config.toml
arch = "unet"
model = "image super-resolution model"
dataset = "photos of plants, animals and fungi (iNaturalist)"
train_examples = 38949
image_size = 32
crop_scale_min = 1
horizontal_flip = true
translate = 0.06
task = "super_resolution"
loss = "l1"
scale = 2
norm = "groupnorm"
hidden_act = "silu"
weight_standardization = false
widths = [64, 128, 256]
blocks_per_level = 3
block = "basic"
attention = false
upsampling = "transposed_conv"
init = "torch_default"
residual_init = "zero_last"
optimizer = "soap"
beta2 = 0.95
learning_rate = 0.0019
beta1 = 0.95
shampoo_beta = 0.95
eps = 1e-08
precondition_frequency = 50
max_precond_dim = 512
merge_dims = false
one_sided = false
adamw_lr_other_params = 0.0017
max_grad_norm = 1.0
max_steps = 11500
batch_size = 256
epochs = 75.6
lr_schedule = "cosine"
final_lr_fraction = 0
warmup_steps = 2300
weight_decay = 0.1
adamw_weight_decay_other_params = 0
Rows from block 7, named by matrix and row number. Rows with one number belong to one channel. Each number is 128 + 32 x the weight over its row's rms, rounded and kept within 0 to 255. All counts start at 0. Numbers have three digits each. After the name is the row's rms in percent of the matrix's.
# convs0: first 3x3 conv (model.mid.1.convs.0.weight, 256x256x3x3), inputs 220-230, a 3x3 kernel for each
# convs1: second 3x3 conv (model.mid.1.convs.1.weight, 256x256x3x3, transposed), outputs 220-230, a 3x3 kernel for each
convs0.78 090:177136122079116081148145097110098144131147095145103092095158115147119098112095091104128111085130175133118116130135171127133100133196148087080151137135111130128136134150187141133152149125110160060129132078191112126134170212084097152146106122122093097182085168141101128064081152180089129098078198175
convs1.78 090:120118149079102159132142096154133139097167169152180155115132121099076124100105088107151162100133137122138122094109098134148161099109097124144159108206077094124176172134163149135159100157173093103126066141140146138106144160144101140158138126082118121161143114184137108147083073109127123150094155130
convs0.79 106:088183096118109116166153104135146200205145141116119151121155087111148123110091104114139122137163163123113135163171109145119107124122117146148115135112078159108118194174079141101116075133141164131168123148087124196108134130128109132124161088095178067103188140134161073085140134088081137121105160129
convs1.79 102:109086121147140132126147168133134151127126122111150105187134158090077106128068123144147143107167124115153153108172127154156125124078117172125133141126070149166115125150134106135088154056090135141134119108166105166124170096105121080181125112110116191095126078081164191080181100137098086133155131128
convs0.80 088:087119116140146153093085114135140159126120087155105114103136156089169163115114112124139106123086085141148167247166149162100102087107141139167176175158173142174151150097084125091145105155105157116119159113140116075177092142099099134188115084172100145123168192210134228153139150103120182138147135132
convs1.80 083:072160118150139097125136157131110143157134118093172075127169171061118164078102109172063152123103101117088104123079164164155142085095136122127137088090123130154151103111131125138129147169159111118209146184132166115082148085157092090125137131096097101154144123124117067135095086142104134113125096141
convs0.81 101:159143095110117119090103141123188162120146149141103182098137110088123081142111119052062084152097042114162139147133147102080176134110124128066137190124152171102147110199158144198118086114143159156160129124179103151153105153111193121133140134159140183149151142098122103089109144101196106129156151138
convs1.81 102:137144164139142168201111099089134117068108124138115141120170102155101160104118103150134223194190066143165097164135124083083099110094068165147074150117096109174132044101153098100092067065138090149161137154113189112107171110126149092081137097131182087130146064086132101094168122090134126110106105150
convs0.82 101:095028098112137153146141166136132107122111194084177201139160120154171116105148153076124129144139154080137119101075112142098150161158113206120137093116043138143151093131178124069134125160150082147124189198136142128130096136178163166082155114168106144129147147130130154173134139126159144208128163138
convs1.82 092:081059072121092135144111169140156119091121167145109144080105124109054133090133114099160095093154091147155147117068131163169073165105155156168083132163195157122109126134143079185170110116160166058084146070095142094173094060107078126112093056142128092147134085078167195132100128101078141130095108138
convs0.83 094:131071117147114175092137173148099095157120109148140156149120127159155091115138090127167143148152091090161099148088149139083122160125097099142098107119133116178161099052053133131062077149100089141132125136086130167048171191112177172088162141080108225034120199116124218103161140095184124127160107142
convs1.83 102:170152103162151102182187105141102109102107097132145098152141110127137125137151110115207119099153120105145091150152126144167139167117154064118166077143117100087147071049166131105187127087155134079126130105185118156132154121074110142077122137113121100151121108113130086117149115156167116101130097166
convs0.84 105:099144140113111150081101164129140109115133125096140121086130142090172122126137092139088118166149145210108132127128151143138140096153173125102105123107154219174129134171139156110169215123169118126110184117095129146120118170167165165145086088149138107156115252141122212146188068130107126157120130215
convs1.84 113:099222183134161111093118151091098160154193101137076086130134159119158156124123163150123102122076046163180196071103109157100107144105143161102070102142154173089132085106075111147110139141101157099132147134147178106126148184145109136147135138167099090177123017120142169163064095108096126147139169088
convs0.85 110:143109145139127108060090115110147097130084057138101109023055118099094092095142164143129141164132114115096106097114097172196161119216166174127119122090126143151132118192026098151141148095189106064128136170121139124097122159149108122133158113080133115089101135185148116146142161097116160116108087161
convs1.85 102:106115141077133137156154091143230113181120072143098059096109142070107127163116206119122161158110081134164120106064164136115157182107166138125117141130108163141140141062136105120182221137137150136144106119139133188136155177102106105197150085123045099111062144139155133112101162131111119165131118124
convs0.86 088:118116115133148132181125094116135143136157123141072155098110131160168138151042112126119168132091116141106102123160119206127068133145112145143102156187111113122101065079080133163167138103154133115165165118100190104162129136113118116122134148132135179144131111174160143131120121123111143119108155070
convs1.86 087:150133108148166085103126174149162143137124120168117127116168105142116096125176139186119101097176163081132141139126071173135025158149119096148105126073115131109105111134141102135122144200176110123100152112091099094113116105104140177119169131135096082112071094144091136163128097126132186101121133108
convs0.87 103:125160141109116143144091135159161152157167096100141126077149086172161091107107070096117101127082132127146164092107178136136192136165133080094122163162165075161103159156189149158188102149124151114143093130086181124109133137094136134097166089125083075115108203180151161122140120122178113112079076075
convs1.87 101:112108143127137114114158162114123131177117141106121100175136167119086078125085112110102140088126157146170104146097078134110131102139183172087165093067077126099167153186057089131104077176118145117062132101102090128126187178121142169122173094131082157159082070146147133143118178101196131086151181144
convs0.88 095:164149123126178128145154116152106040107167141101162151181135136063116169144098154117144115168119157087083114112096119086153176141177153175173088148113138111202092139154096149147160127162060115131130121066155116043158130132115056135127156100152193129156172157160057166095092133136145133144099147119
convs1.88 091:111102134139106154137155099125136143120113136176092127098116144090177166066125127108070088162084098166123150162131142114149113119153134142109137136122091138107065155061144100138102120083100125121135158137172130126108126157122157156158162076121111102176124113119131136102110161061089130115122142128
convs0.89 111:192080094097147093126111147126119114152138143122115128163102157131109178112122131127169104112141082129090106162163106138061165144129142127160097168029207096073158096173134141191219134173118094192149119151093094125140138107138179097115120155148113163132136152191146166104114099139140159100106169150
convs1.89 107:152092149093129104130189096122193154094076150149128130041065116076129129118132109139083077187118085137139070154095149132183112172135164114143163102167082123145126154147094076096116118085186118117138165102080170093148091123140130144126129148117147031060085109072155088154083055147142100151106123121
convs0.90 096:096133147160119149166165125189137093119188164135152148069148095089145155124143114106141130179126106174093134117132141117115197085182122138161148093109225130166154106092156134129203123212119144141137063127143114215132170086154169110152134103104126127113134192206158143117169196179150132140187122115
convs1.90 093:117153129116136104149139117128139124083139139155108075133127103099124178172126189126179177115116116157161157079131062136119124123121131114065142088133149033106133141096156114143125084155139131084114061134181103161165190132115145106102117130121115136130057050076175179161161170097138141067091069119
convs0.91 089:081076106112149145138119255119138137152163138142124144137133095103068079090051125108083113115118133142107129049166098059060082136075109105173157101127151117074129178161173103124231186162127108109127103129135143106163164089146144110078120146102080121200150078133158119138146174081120156111142096113
convs1.91 083:104096112148122157133135152145196174114120114129131133102182189151085112086087093110148061170120161109091160159144136152198081134106117175193070126075130155115111204122113107169070114104084071117148129143105089150176147071120184134111120171126107145098122158106094131117080130159144096127159141130
convs0.92 103:124136108160130109217154078123101132115099124121166146123145135111095103125143085169168137098134174157103150159174102062117180100094166169181122061184109107120151113142135128124061126099147102177115224133147151112179101154131089114092096120148103151162107135135129118165095187135149120133105100122
convs1.92 103:149141135132116112156097128113114117086120146177104179187057150124137127166149158175191092092117101133106129128130124093130129194048154115130134199085082124096133144143117110106109087078077098166134094126057138123197135110096189119120123114171151099018059113115087100144093128118114147132108112093
convs0.93 104:128093133115125108094137085114090085100138140139122097167091098124179073080150068153051149119105123166105172149094070159168132101143203133162151148126211109081134167105103147184159090151151094113137132090136098180139081101172108094136128138129125151146104147158143068149100118131177154149126125159
convs1.93 101:180105156186114140146130092102187141133120156140106081165107093087072115141092080111152138151126120168160122081113169158100096146136150155135147143146123120106112110124189127087125162124065133143112102157147089119130128120117142118078138129128140158148079111169107113117143093139094137106118083137
convs0.94 092:103164103162160177151112129153154058117140136149136140142131114143113167131066150159167127167127153153162147138125096099147153096098170104097090067115074118154136152126135118156164140100122123141103146078157120150155133152129140156191047149142148120146118127129072104114110147112133101119155143096
convs1.94 089:110133141090110143125134110141094114124149152118139136123129140095092132107215131108139137106091129138125105190152156163086114199097148148123132204049137168142108095151120069198180156123132106139125152216168110138117120164139192225144135112155115133145101164057102105118161127134074056116165146141
convs0.95 112:146141101102131138117139164125067142198149155105164166089088148102148194123081125086079162166107127156104132134133131159156196163110184155109130167160139194183129164099114220150100184162139104152120104134179144094129174044148178078163138178107090185144145135157183109146138120149121127149158122159
convs1.95 112:128112148151129159131138110166122146111141082157169095129161142078128123146163163168160132096091133133131146132102150116141155076110127156136132151192125080230128144084142178105115150094138146154226115092172121098089130152134060090137141108127154099150167102116119072146142137101101140208150148143
convs0.96 084:085123096091133110122070122125111131154186143121130129105072103160131122136105124118207148132206172135218115088139104072154155103105168078115099135110147117064105108115096118154137138102085130158152183137145158195188137098141174115120151145101102221127109203152135155126166139090145180116137157164
convs1.96 091:134195133182102153118108164108128138071138125120082128164158178180125069209177138202173095097103164110040158113152171103128127143142163166148164135100140143170136139142078109090137145134174090109097092115097171133097132181154170236110105121070103146118094082113116071099102131146123122156168128152
convs0.97 094:108158143098040131143086149080067126174115083082108105106155127145113136096141080157127117151149074118201102113137191091110131148087101120123149140163123136146144115076111116130127178110119114084121070140085112130168115113123100076074142123097107123204167171115069193116164099108176124117162124120
convs1.97 095:116174119172116096132169114086147113134122086134106153120178109121057103120144159135097152120125201113086178141201101097171150071131133076111079103125112140126114148147137126075154141179158167133074091093102119167121135087126156113129130138149079070099162141047121150145179132126050095151128201125
convs0.98 094:141127128118119090116125126154102108162110086123094109130150142146127086101114106087061143071008102101094131176159110130150101105146138133112120165149133127153115129081128131099103136159141140111149120120137100100105171167136178133146191149115110119183113070118141128143105133141064065120101093127
convs1.98 073:089099121109107129128100083092090128113100111093093152150187145086157116064129070135095130136115099134117150106103146160153124118144118085084080095109116132109112130160144150108122101186147137104134176178200083141142107103151104001093135081072123098167128142098124187129116113122116207099075179121
convs0.99 111:118141183146150099119110128121107123116105079108134199116129118136144151071135181141116110140145109116158085195144198128075190138136146119161165099118177186122096169142091149202131024131105104086150104073191127108080164115148149186133111108194123131210171194183080189088133117132160117178120113098
convs1.99 118:135177115118114111089126109100163087133077138116112122084151196083083108117124111111116160178112152086107077115129158113144090119151109158135103117135157141120115135131174147102136131106090125147154114116118155128178106131189132130127078137116138112144127036057022105141163087168112161050164142150
convs0.100 094:153069107193094148155112118159147098086121093121128151171137108095111133100073159140106142155221167095242203138158059123160123161093135181116170123169134144146124082142102166196189150167171104091123137121100119163076153099145142031112162143158090127078152158152110175159152165129157143162123101179
convs1.100 100:177152094129152091194147052117132121144132166167086062153136091105068197155131133035037166141034127097190158113156136149145156136151134099139072129127138130146122159108120120126143103132140158149114067119127151155124138121111119176082107163089118132140119115124133120180097158137161087113104105153
convs0.101 114:174154122107138129180136080118132142122117155122112163181158103138166127121135144086078122126127166107095129174099083098107145098143142114188129119123203123153136118119083137162171158135095152125080112142103127143143129153135142135168132163143134150123160167236119144161201141075165154135135171114
convs1.101 131:190122061098148091118139082119173143115147145109122114135148097140077140118124105160171111138098170138150139129111105090158175137168148107097158104115105157087120136051065051057110073133057118158110139133215145152148129092180145071206146085058092115129084111106109138109097116157122110144153074110
convs0.102 097:087111103111130140112110171146098169153157139092134111121121137135144134057100103108102104193119076111184115164193128130179149134132147110170122136182166163119080145137093161166137166090113124126123149139177177080135127136131129106111173101125106149085184191079127156127121113089114101113131142108
convs1.102 100:095168119111163118124111135120178184068104134116095133103173164130116125151092102103095124160119166136127088137104185134108100142100097180080137129036115110063181140116170106086108166071139127131142111115108085118105121099148155110107119173140053099145163119120153093127122127103132128136113123152
convs0.103 083:098099121186078109111161113049092152119119116159129145120100119148120057089104118135114060084176146161173188136179095233115091129154096177120107138163156141197178136105121145181128140139090103076069117154167129091120144135105139141182106138122148152104140228112089130127090092106182122164149179102
convs1.103 091:120076087161222073147198150101089112138120132109159138121115189141096106165129170094150129122067176180140122113084166161150123147125118058113104081120107162126149164116134103110117133135120113150140122115090118116146171155130120167114117115133109115129130042101181135095138118157107164080137144106
convs0.104 117:076101178176142135092152066125113140167116125130146091134153093102141181146122158090207118145170146105189170089174139166157102078131084101149060174140118173057103115101125186184128070131160147141098166120145177149155089069108118124124137144129099153100138112107093111131110132102149115114101146126
convs1.104 122:127116124130102093051203171141141131104161128111167130097139119131091173186104146111103182166098133101109128139079141162129099136098171124181097133157132155108128102137162138082092183088062135063135131163125150105066126080158168141113082148066119139166158146134115153128134162114104104117155069153
convs0.105 095:159138112111115117106153103180113102154159073118148168138092052137137143125087157153109133158148100156148199128159109081169174132174126137134133118147134127163140140157132155160124122116134095144097144159175137125118144094193079108153092115100148116100111177100133122195165150079086152160149127097
convs1.105 100:184089052154121173138114134126100125094157069085122137124167110066086133149145117101118149098187138091103167108085109110115118153130131173114093065124150140151162176180127055092182122178145115107106073119070135119088131152133129116125116137121106143148130096061192190080141110163105094173165140142
convs0.106 098:101213134143131117157130112131104133110160125131185148092129121098127111087132126140128106104086091116216106055169135117120138134128153095125118098168123159158160169121090116098079142212101255132093179127087240128115125153136134139140045147130115109118084124169127161170143130142133146110080135165
convs1.106 104:159099061110141109112133115068098133156116134119057109126162138189075128160121105101099152189087157147112114117172091108157113087118103146133097130106180108131181075033134177090126125132138151214095157134078147147083112120182104085159112147132121068142111133094127082118167131100141111075111107107
convs0.107 092:168151120099094117099144121133137179099092078123139141125144140087126117114118125121085160096075182197198116133095060149143116159156194092138122128101100092182105119095099111157099155175109120148122138146104101124146164107100093154177076111109179096118097075176164146116079078169109118161199169124
convs1.107 096:169114135175157076104177124097157120146163088109144216121128087120111133118151135137094097104173163171125100106105152130171126150165188133126129124113117146111142130077080099116162158170173057149166120182121129144119119131162096082134212140125172057040109116090187146127078102162095118132165162133
convs0.108 099:129081126128155093116104073083105016111164137099080148088120134099131119100109147151106091124189201143194225138141155087114102106187121111140155145188113155124167133135089150147195117135148125080176111070145118147108131116141073130106171126096169140124127161113106137125130101092103166160115196203
convs1.108 104:165103128135067169141112105115099145114095137180171110149149097125068150139087090084071154138165136121148111110112130180112165154161066111049074128076098145124131039183137086150144233137150143141107110101089140099147174124075099114149132130167085122112131011085149104141113139123133142114123154126
convs0.109 087:158118127101152107128067144155129122112089131089094120092095165084121102081137099118129138089232205112093160169157152127158121127155122160107143146119136132154177109161074187073172106103133072146081112152133172065154123165223113095144105118152128179104134131149146086107172134135112118055152126094
convs1.109 089:104154122142114163150138076141108107103136155117137084128155129106132210137157091072169142093086176133093154123112145092124170163101145142093166200146126149148100165142091115187129094040168156130106131133112203129138063179064124137152118103141140079079078138032151106153143168127156061133120121100
convs0.110 098:173143122107129054164118097115179093114120121140134130137125115136136113161144077127135180138182154075173130133193218143145170098142138107063083129089139160139100174190141103170135054157151073167112144095126145121144145179092116104139174129156130131168036129202111109065189120171173126104151163142
convs1.110 104:100126117172109123093139140100176083123158170180078126125146119113114123101155064143080115093067183110106216117157199119146105140083140117178149158150116119168104100078104105075146134081142140152158112162153126131114105111130136163208133120111118139165097123156114144132108109113151085079093103136
convs0.111 096:129172120089124143110065131128152151121146116146090129131117128124203125122080127137116142113101106117121171115084146135185108121137104109152100142114109062148081117170139091120108144197158151125109143139185223137127151115175151135092113093131168094117110122143151125161121099194122168143142173099
convs1.111 099:138180133164136141141114109153142087106103151127144104081140089153108116111124117156131123164176140160123120113136118139109119130127144122148193056141094060108133091087099098087147109138178130133009091103128150112084149133136152132107116135097082170135099125166076154108157094109140058125080118140
convs0.112 116:109118100135058104136121060123131121098104096112111077120134092097135134084168092088190103125139121151080125140080122140138134151155167103090141108084157126124139151140090117156071070050092167127107155113100159199150161150110155167125145132187190171147079113165197080138098143071156157153142185169
convs1.112 118:097157100168151135109063125170094151136219172093182121118162128135199140128161110140167118142063154155100130118122061114102144074157144138136176137170115133120154129161169127188120194085106130090148170126159102140127123079131084072114138121121160168091097176183095133065162121123129111088142141142
convs0.113 110:179122083159144158123110120094124135162113148132136142146119125096139121121157098162168191175098177140113147132168074108165152102083106114072152094140155113143090149117029145000104187080126165144152109100114055188110154145119118127152106078081132128111158119112091101093130138135128137195062105122
convs1.113 110:150119076110115060171153084153128159081165102142159144070077113097139150150122118073177097111138103158084139152148146113114139176099152101125136089125185103162088120113101110201108153202118166055121110140164129184164160087143122146133101106169149135130134147111171191117132123154080098135102121132
convs0.114 099:181134158126144119173138160128127118125147155090120147111107094077127140090161143122133115159184138124176105160154117154114170141149119139129097080148123175150136147101031102106086135045120149092109100136085169182091198162119129105135127189067135110093135126121131123111130120129109100141154128133
convs1.114 108:195121129144101108156169125075118099149099170090130118101121142123148149125134115088127154136086121126202130159107138062110110112046134113100135113145104178099163143145136144148110113120089160064090138090165138164113234119117158138100126140128132160165133164159182156108129144093128188204134122111
convs0.115 102:128144124167092131198157148142102118137082133097108133156164159143174170135164124080164063099078096106138151165120107067176199107143136160154130120102155152185127108116160123129130123153122180181119124153121209154093094091150143143122148131148072119149123144109124070105134111083133122190138137174
convs1.115 103:052073089167109163144139137106081095107149131142150134166069185103116127034114107089153139130122079146106091115129126092107166179116139107114130131123115147133163132146140162157093121158146123151113159110072131116159092148158100131107104119130129161123125147170138112139101095163129131204104175160
convs0.116 097:126163171139155162164145063081123104152129120094148091063145124076064151091103136152162122053154114122162064185115137110147122078109125128101096147101073170086107156140163240119032115142142168130100137124161072119133136142097104159131121167162140162125175112147142158123097111108099173156114210236
convs1.116 098:149123136156104137101088164157079076115175094146106113130128124072151115118146186150149122074111136087171134134123170159118134143135096198200101166171123152124146134116148190135082161114116139096176112102143152119119130112157150140178154143118171130150174182093089144137087104115183087139181115162
convs0.117 113:078152163089137170107158166085140103148083111127137111178113122175153128181141172150104127093121091104179144111166083111126106099181149150079085057126100101076132158190152099050150060022071150110179116136150074162174137108079136105100112143149118135112084115099127064146100116129116132129165138053
convs1.117 118:090189151114125143148119126094121081154164154166196114135107095127108116125132082148142102103068120168141157095078094120079100148105128125184150149137157125155123137194193174159202136159117153065105140088136101137126145144094121135114153165169040174103130095121133123144181112138114114128103133151
convs0.118 095:111146114153107098209152115065141034167182087137134090100106135141101100140143077063117151158115142145137179139125127146133115141144134057079098112096136158164108144115131115094114103088089146091128083151163128175115112119076109110089140089104107125146133095197168093143180121103084113114158195112
convs1.118 095:125125105151208147140104181177132139127157112167101098156061108157101121095140163157112137120073137100133086157155159191116100150085101105065079070148092113105147161116161150182090085126112128121191063099055114101087134143123160142122166083077119140103163089127090097107135138106061151131165060132
convs0.119 095:157131196151164070119186104172087175152129112111159152134091123140141145115116100153126152096079128063124093141183142175188109131109136155136077152145193096114128158123146131095128143109108129161086093081174111069109131079090119107088151144126092111104118160124118133166089158111148176127091121137
convs1.119 097:166126061143130142045144143127098143126144104096134119116095118137085105114201135109141153091102163146136125147120134173092133123109111110140190065093075129098111114153138148142144056119138133147149153173114134102139153120054138179078119174127142133158102092115186097151112129180115143117102120167
convs0.120 091:169107143162164139130108167122120136172119160142123203074141128134131212117164140149091175098150168102108110146148137129116153159144176118113079133156104142126136135114110107083112120024070147113118113117126157144140135094086104115140220128157158125077113140138063115088148077106148130104093160122
convs1.120 089:143115120104133171145144129091078054080096173081102123126156145040112165115181115119085122206168132121167148157130153087120154125086132186131108138147127120142095122164122132218169150174086085117116142161166123159110061165090062116109133122125110105108130100098103083112132096175090081143140186140
convs0.121 084:122139132152151087196202114126173118119122129112117111134090139122189094129152128116068096145165096150069105207142130072157132102144096145094144097099105138124142167142133144072139184155150107130136182102140132057100114091133155126098122144173173082115138124122159073143126118167128120135108105088
convs1.121 085:087107073126182071112195135130159086095116152184134134126060143166033078081149043157110117116092121092164163179162134161121165149140080163121130145171160107097114144130133132169129120181146156142140157112095151094171117121138150139098103104120125171133141106023100077090154153151108129120166113154
convs0.122 087:166142189170087165185079113088125134095148172147130159086100097096104109090096124099164099074143103132137104118139133178119086125162141134146101139143145157131120165123132146155175086166192129109125068112119107132168155116162126116133091184119129110115133170125168153129149170137141172145159120142
convs1.122 092:137099087096150138101074111101134138107114147134126162141156159148153124155104172151092132133058115191057109160085143130164144125131152116118159125087080083132125011073180042121102065160109132164143116148231116157137110061122103113097150161177172129124106122149166139070136149096120113092149127130
convs0.123 116:104133165114110120104186144150128134130101144117162160159210181113225103134069076137155128119132133117113110117171103133114146102083111141057120126086066071173164054067089065041062214156102118078120116148155168103132148163138117197118140127119120099128138124122111090096125147158138128121116113117
convs1.123 117:087100094131143124066104092133094127149092093153116144149147091137132142098103166131140116095143126150072156106140141112129165145175106137141172151110123136172147095084092143213191173142168117155134135101147100125157095117120129084109122171092139131121136137177124175101133183141160107120136117147
convs0.124 082:110161112122199140121163156165109098140058089131095160084138119100113158092080091125128124079109071124097103136219139057143144161111075099147117145113097089079118104121147129091128182093152155085168118128084135214143138112109131118146096132126181095157157110098090098107123166146100158106185134159
convs1.124 082:060087134126118152171138145130113125198178105172167155140174110082172168112154170149148138157133115152151093195189096194121185104096130127130124154149144165106117125121061123152123075132123171070132115152108116132109093109139123139151111121162152142099124127104101121070151123093106076162124147134
convs0.125 115:128063099185109162137180119185145142120188135121133139175118093127081125126052090147177126108138086157158096150114141147113175151114116139161057086090144101089114108073120038105130077140125111207094086180127079196100148130157126099161087141139102102116081128130143123107115167195120167149119203111
convs1.125 119:181122077178138096162129120098130162113093095129085112111161146136111155125114154135124139144087154128107087164091113133091115163073144148100108082116108109108122184110140151154141166054160164077180151053158149087114110105093179149162143131096118162089103083218154101115113103156103118146098141136
convs0.126 103:176089171144140185129172126180069160094197106107131125162133111159173162142118128123059150111138134142128146153099153119192091154120129209080097123180120055126147161108107095066124111106165093107134105120107160097138080119157184158185161161107126102073140124096083111158111105166127133163116106119
convs1.126 104:123091138117131157115145142142146096130111154177163125106115097068098086111120127159095116098096103088155163058153108128073088181131130136103130071079162105132132089106115132153111148146058118150116151180182048086127199154138096132099118107122130146191104038086169148114183090075075123121154129113
convs0.127 103:187111150084165141180142138114111169150160149148127159115078107128123119108141099165152107109092127079154068190142102153156171153130148125058188097095141146091134171127164162148098127168081134123086110108113118141148117112117140118133169111103136216099102067181136124137123119132157166127106174167
convs1.127 106:117129088146171129147163066116183142158090122124125176135094155173103140164187111116156173143109122142123126156152092102111118138132081139114125106175112129175146112074113128187130109139099137158164160075156101138129152144110135137174137153165116118081102166164156045067109062104124086167141161151
convs0.128 099:120119146106147112089130142114129101090131082159146176082137113092076137124135089093166098132094168123127133134082107117116143165098138133175130128149110117140141131111098130173030137144158211138114167089128194098100112137144120092108133111155121056113127079146104109122117130127167096113164168127
convs1.128 096:067145107172143128119165083131140110146117172098055138105106144149156126147083138122129091072147152103191149122179066108134072104134104093119182086080093071106137119106147173133096194149133136138139109108139090099088064125081104169115076156181038140205096114112122196128117110120111124144098138158
convs0.129 098:110134072103156089149126141139165139076134139149093110089149171140156166074011139165137147112096085099124108099140115122113156095116098174174079174117142093136179112122143131138141168179116097068081139080142107148107153086109115101103094138079118149089121094078110137122077171095139138075132112118
convs1.129 095:119135130114108161129142133138143171146134137134069137128184140140134155093107112133108161168158159079117071139132162120176134148128156119155147058124108126123139201165090156104132146127166140109131116137188121143174172109168122182168147138111123159101099160110121080121154139062116098122116104122
convs0.130 088:075140166103143082151081079133136165077138089137092094173173114122108111110096142127176127119099119138107113174171104106088121102149124191134080162131061143141137117159122126132140090129151163106125146068084124074105157095138107086132139161153113038155160113115145160022155078177129123162071106099
convs1.130 086:153122070120182156101153191163114121127105151063089086107180185188208088099091080137103070125090124131130163122153170090129167104119036086077192208097146166152089088088146088101120150046157138162142108161125097118155169135149112103137088078149194114160131120160067160125134134156136123151131169078
convs0.131 103:103057140136152084154140131163136066167117180171149181109133159138151134205152104156145145076186160134145086067179113136076131121134088163136154127071128136135111124093142121063154105174142151089115105106151158188128158093142140088096117143157143090153142080166109089111098148180132115131078138126
convs1.131 099:141184140125106113122097110104127101094144082134098121169073046115110146136149166142147193073110146109202169155113088093168169169081127128172206145190119099150093169153149189153129175121167108095153141151095155158152145142127084228090158094128136155164074163111148118114103132137156153102092114210
convs0.132 112:109086103101092076164151113126116118148167127152113174136032112144090129158125129118129121095110118191193131103080145142143105141113106135078136109131134152165078110198123145143155159090102122255160120136074138025126166128111177091126169138144172098118092145042135067133158053116165141161092130129
convs1.132 111:105058119166141142142196097104153095117091089194090164149157152164130131132208125111059126120115111143131151167156111185131117099201120173138125139130155155138094176144109143119154093115121145182120119143120114071160121098121187149076121088101109132143177118191114182146166104166154111108088196130
convs0.133 114:163113052091086116090095157109097153084134110125152124122123182115080054125087110137122130102118153137153182131143148129061110144120102111148115130090206112106108095085125133151148094150108118204077173181130149095241091206070133102135152114100111117143116141064132150060128156123168099153091133128
convs1.133 116:143194127137154168194148086173138120151098177133098154130143089175164137089135151127168137183078155112106158166106145168195125092093112178122143113094166156127097189115149071056136174115136097118108144060121139065133142150077068139106122123173177123155168146110138142113142158156104159053146098108
convs0.134 085:159108099117152095113096106116127098142067142091104135120092114161158092120135111123121083125109135087129115151148168101156196114103152116150124105089178139109130150169153081171168121208077134123079143129106118090111118088146146073132123138172094082150079096098118129115141158083113124104162143169
convs1.134 079:124165189133143128100159123106101126102130094106046097135117109168056149192110139083119163156105143130105114155186089174214114124169130134148089149157105164134122163133097125204120104138135116174110088153139139103128131129145086116118120139121117183066114214129115133116105087131139100146122103135
convs0.135 098:148129103093133148112163144130179165076137144127125189224075086111133102140103129145118117146215129135107137099121153087196185101078103121138107082160102160152146173131099112175116164118136159123094101133142121136087137088143197157091142171133125060195155125087060150177180098088094117170129159123
convs1.135 098:115111154099153144164198124099117181147125177139101115174131129164110156139232097105102175104064073175192128106169130093087137144186131148117092130135129171145129054091114117084098168128130156127096120088153112102124132121137157106096135143147134134118078136100109163149166126096134121124149169120
convs0.136 119:142133138130129139097081124114140148141157141124118081139160140109115131099133124115120096123121121109137130109080098133141157168175143137147098149130096128153115092104132118121104052098069133123112083084119117120081148117112097120088174176195110091093116170155137111145142115126135127105139098128
convs1.136 116:113133155134141104142108116126130100155172171143136141096088089136161131122121140137150138166152109101126122099132107171166154130094123138145166033083049130117114084101101110102109136149162142153153150161118113149128120155180086105056147164147130135139171191189100085074125104128073091054147137125
convs0.137 087:136105132115141134162078105116170185091157152126130121115112084120104104131093124159180128158100092108182134151123143161079148106143114084181146066091119159131138120158132139125115189086108078123138168127119205108091081061066122148120101155100176134093072050095123098105089123168118115187126090131
convs1.137 084:129164143144152177099073123136116118126129142101158135053163112092109124060135166113086111140173131150073078127120161143132101134090143099105075124217161079092128179184119160192145109122145093097149115136085094120172144114113136091075122166182128145095095175189163107083179165120152157152130108137
convs0.138 118:126116136097104146084129090115113110139150110109103123115106112132116136129140112140134069136135115139103140141211129098083148096104116189113094139134127122074118158121112140150115129145084127145155151094156147160073116095102151115115104098128135147109178157125176112105154109117133104121163134105
convs1.138 113:111126145069141124183144162120110147148125152118140126132135116120124150182160100158155107144115107159112119130141152085115153103104149157161169151159120106142115134067102145123131161129100109069170178124145127116135189122116089083128107147135131140110149126058151118160128125124149147151151204147
convs0.139 104:087088135141185154116074129126118072104108157140173083140130112155098119104105122183099187156133080075125111148110102129156127141126072122155144137131086126101114147129146136112159151141134112114125163137175096138163162127166122100138142145124122122162174107170088121127125103131105159124145069102
convs1.139 103:112096136094096139113147147172119069129107172141112129187136090139159098102140162084134168187116114130155081163119076099133134169134140127120101147161136058131104149127126132134134149129102088088173096139124147159088091101130136153144126144138097125139156184130184104063171178104106125108105123101
convs0.140 106:105133092084150134106092098135192083110125151136160119152141190134151170145100157133156140043133042186111118148114132095107073137156110106136101140160155133174127082079127106135147172128076160125144175143082117148155145092081184155128170092147141160095130148073158112077071131132152080107148135116
convs1.140 099:125082116149115123132116107157125144136162134162152152117129109152097156146114161080181124147176137107220118114104108105181135146160150105167156098172139135167155134046110108042109126104142123092159163123146165139107120116136156097058143207153157201135136070110147200095155130117126130116113083127
convs0.141 101:096103137132138092162132047140133112142123149133158162115048093138152081151162092174183114122178116178142108149144184120137079184115095128082057062113115116119140114151088158142143150110093094144111096105116173123156108166095123134121147125096168142144077128126104090080097129124140131093164154175
convs1.141 101:174139119148124185156127154144097103096137131143125116135111169184162132177162139135133111110099122130102113143101090157099105104106113122121116098085130131112156182144121085127084176130122066167120126124144096069155136100091061131150156113168177103119080122162117089155112113137157119048128120100
convs0.142 102:083142204108135127126129135171138086121125103078138161089103126121108090116133074139148079105173159196159106119129187154128175124129131138110154155147149144150102019073120156140076140119114097095138107143117093163150148102112229171120138103173141161132102156056144100097172139143120069124186154115
convs1.142 100:153126142186153082103186154109081160107174134155119069191148121120179143137220162119127105102124116155162097110100138106114172076115154121139113114104110115109124159089142138073092130160213063129163105117115118154142166118144106105099131153192108182126157127045130192096132160136182218143108080068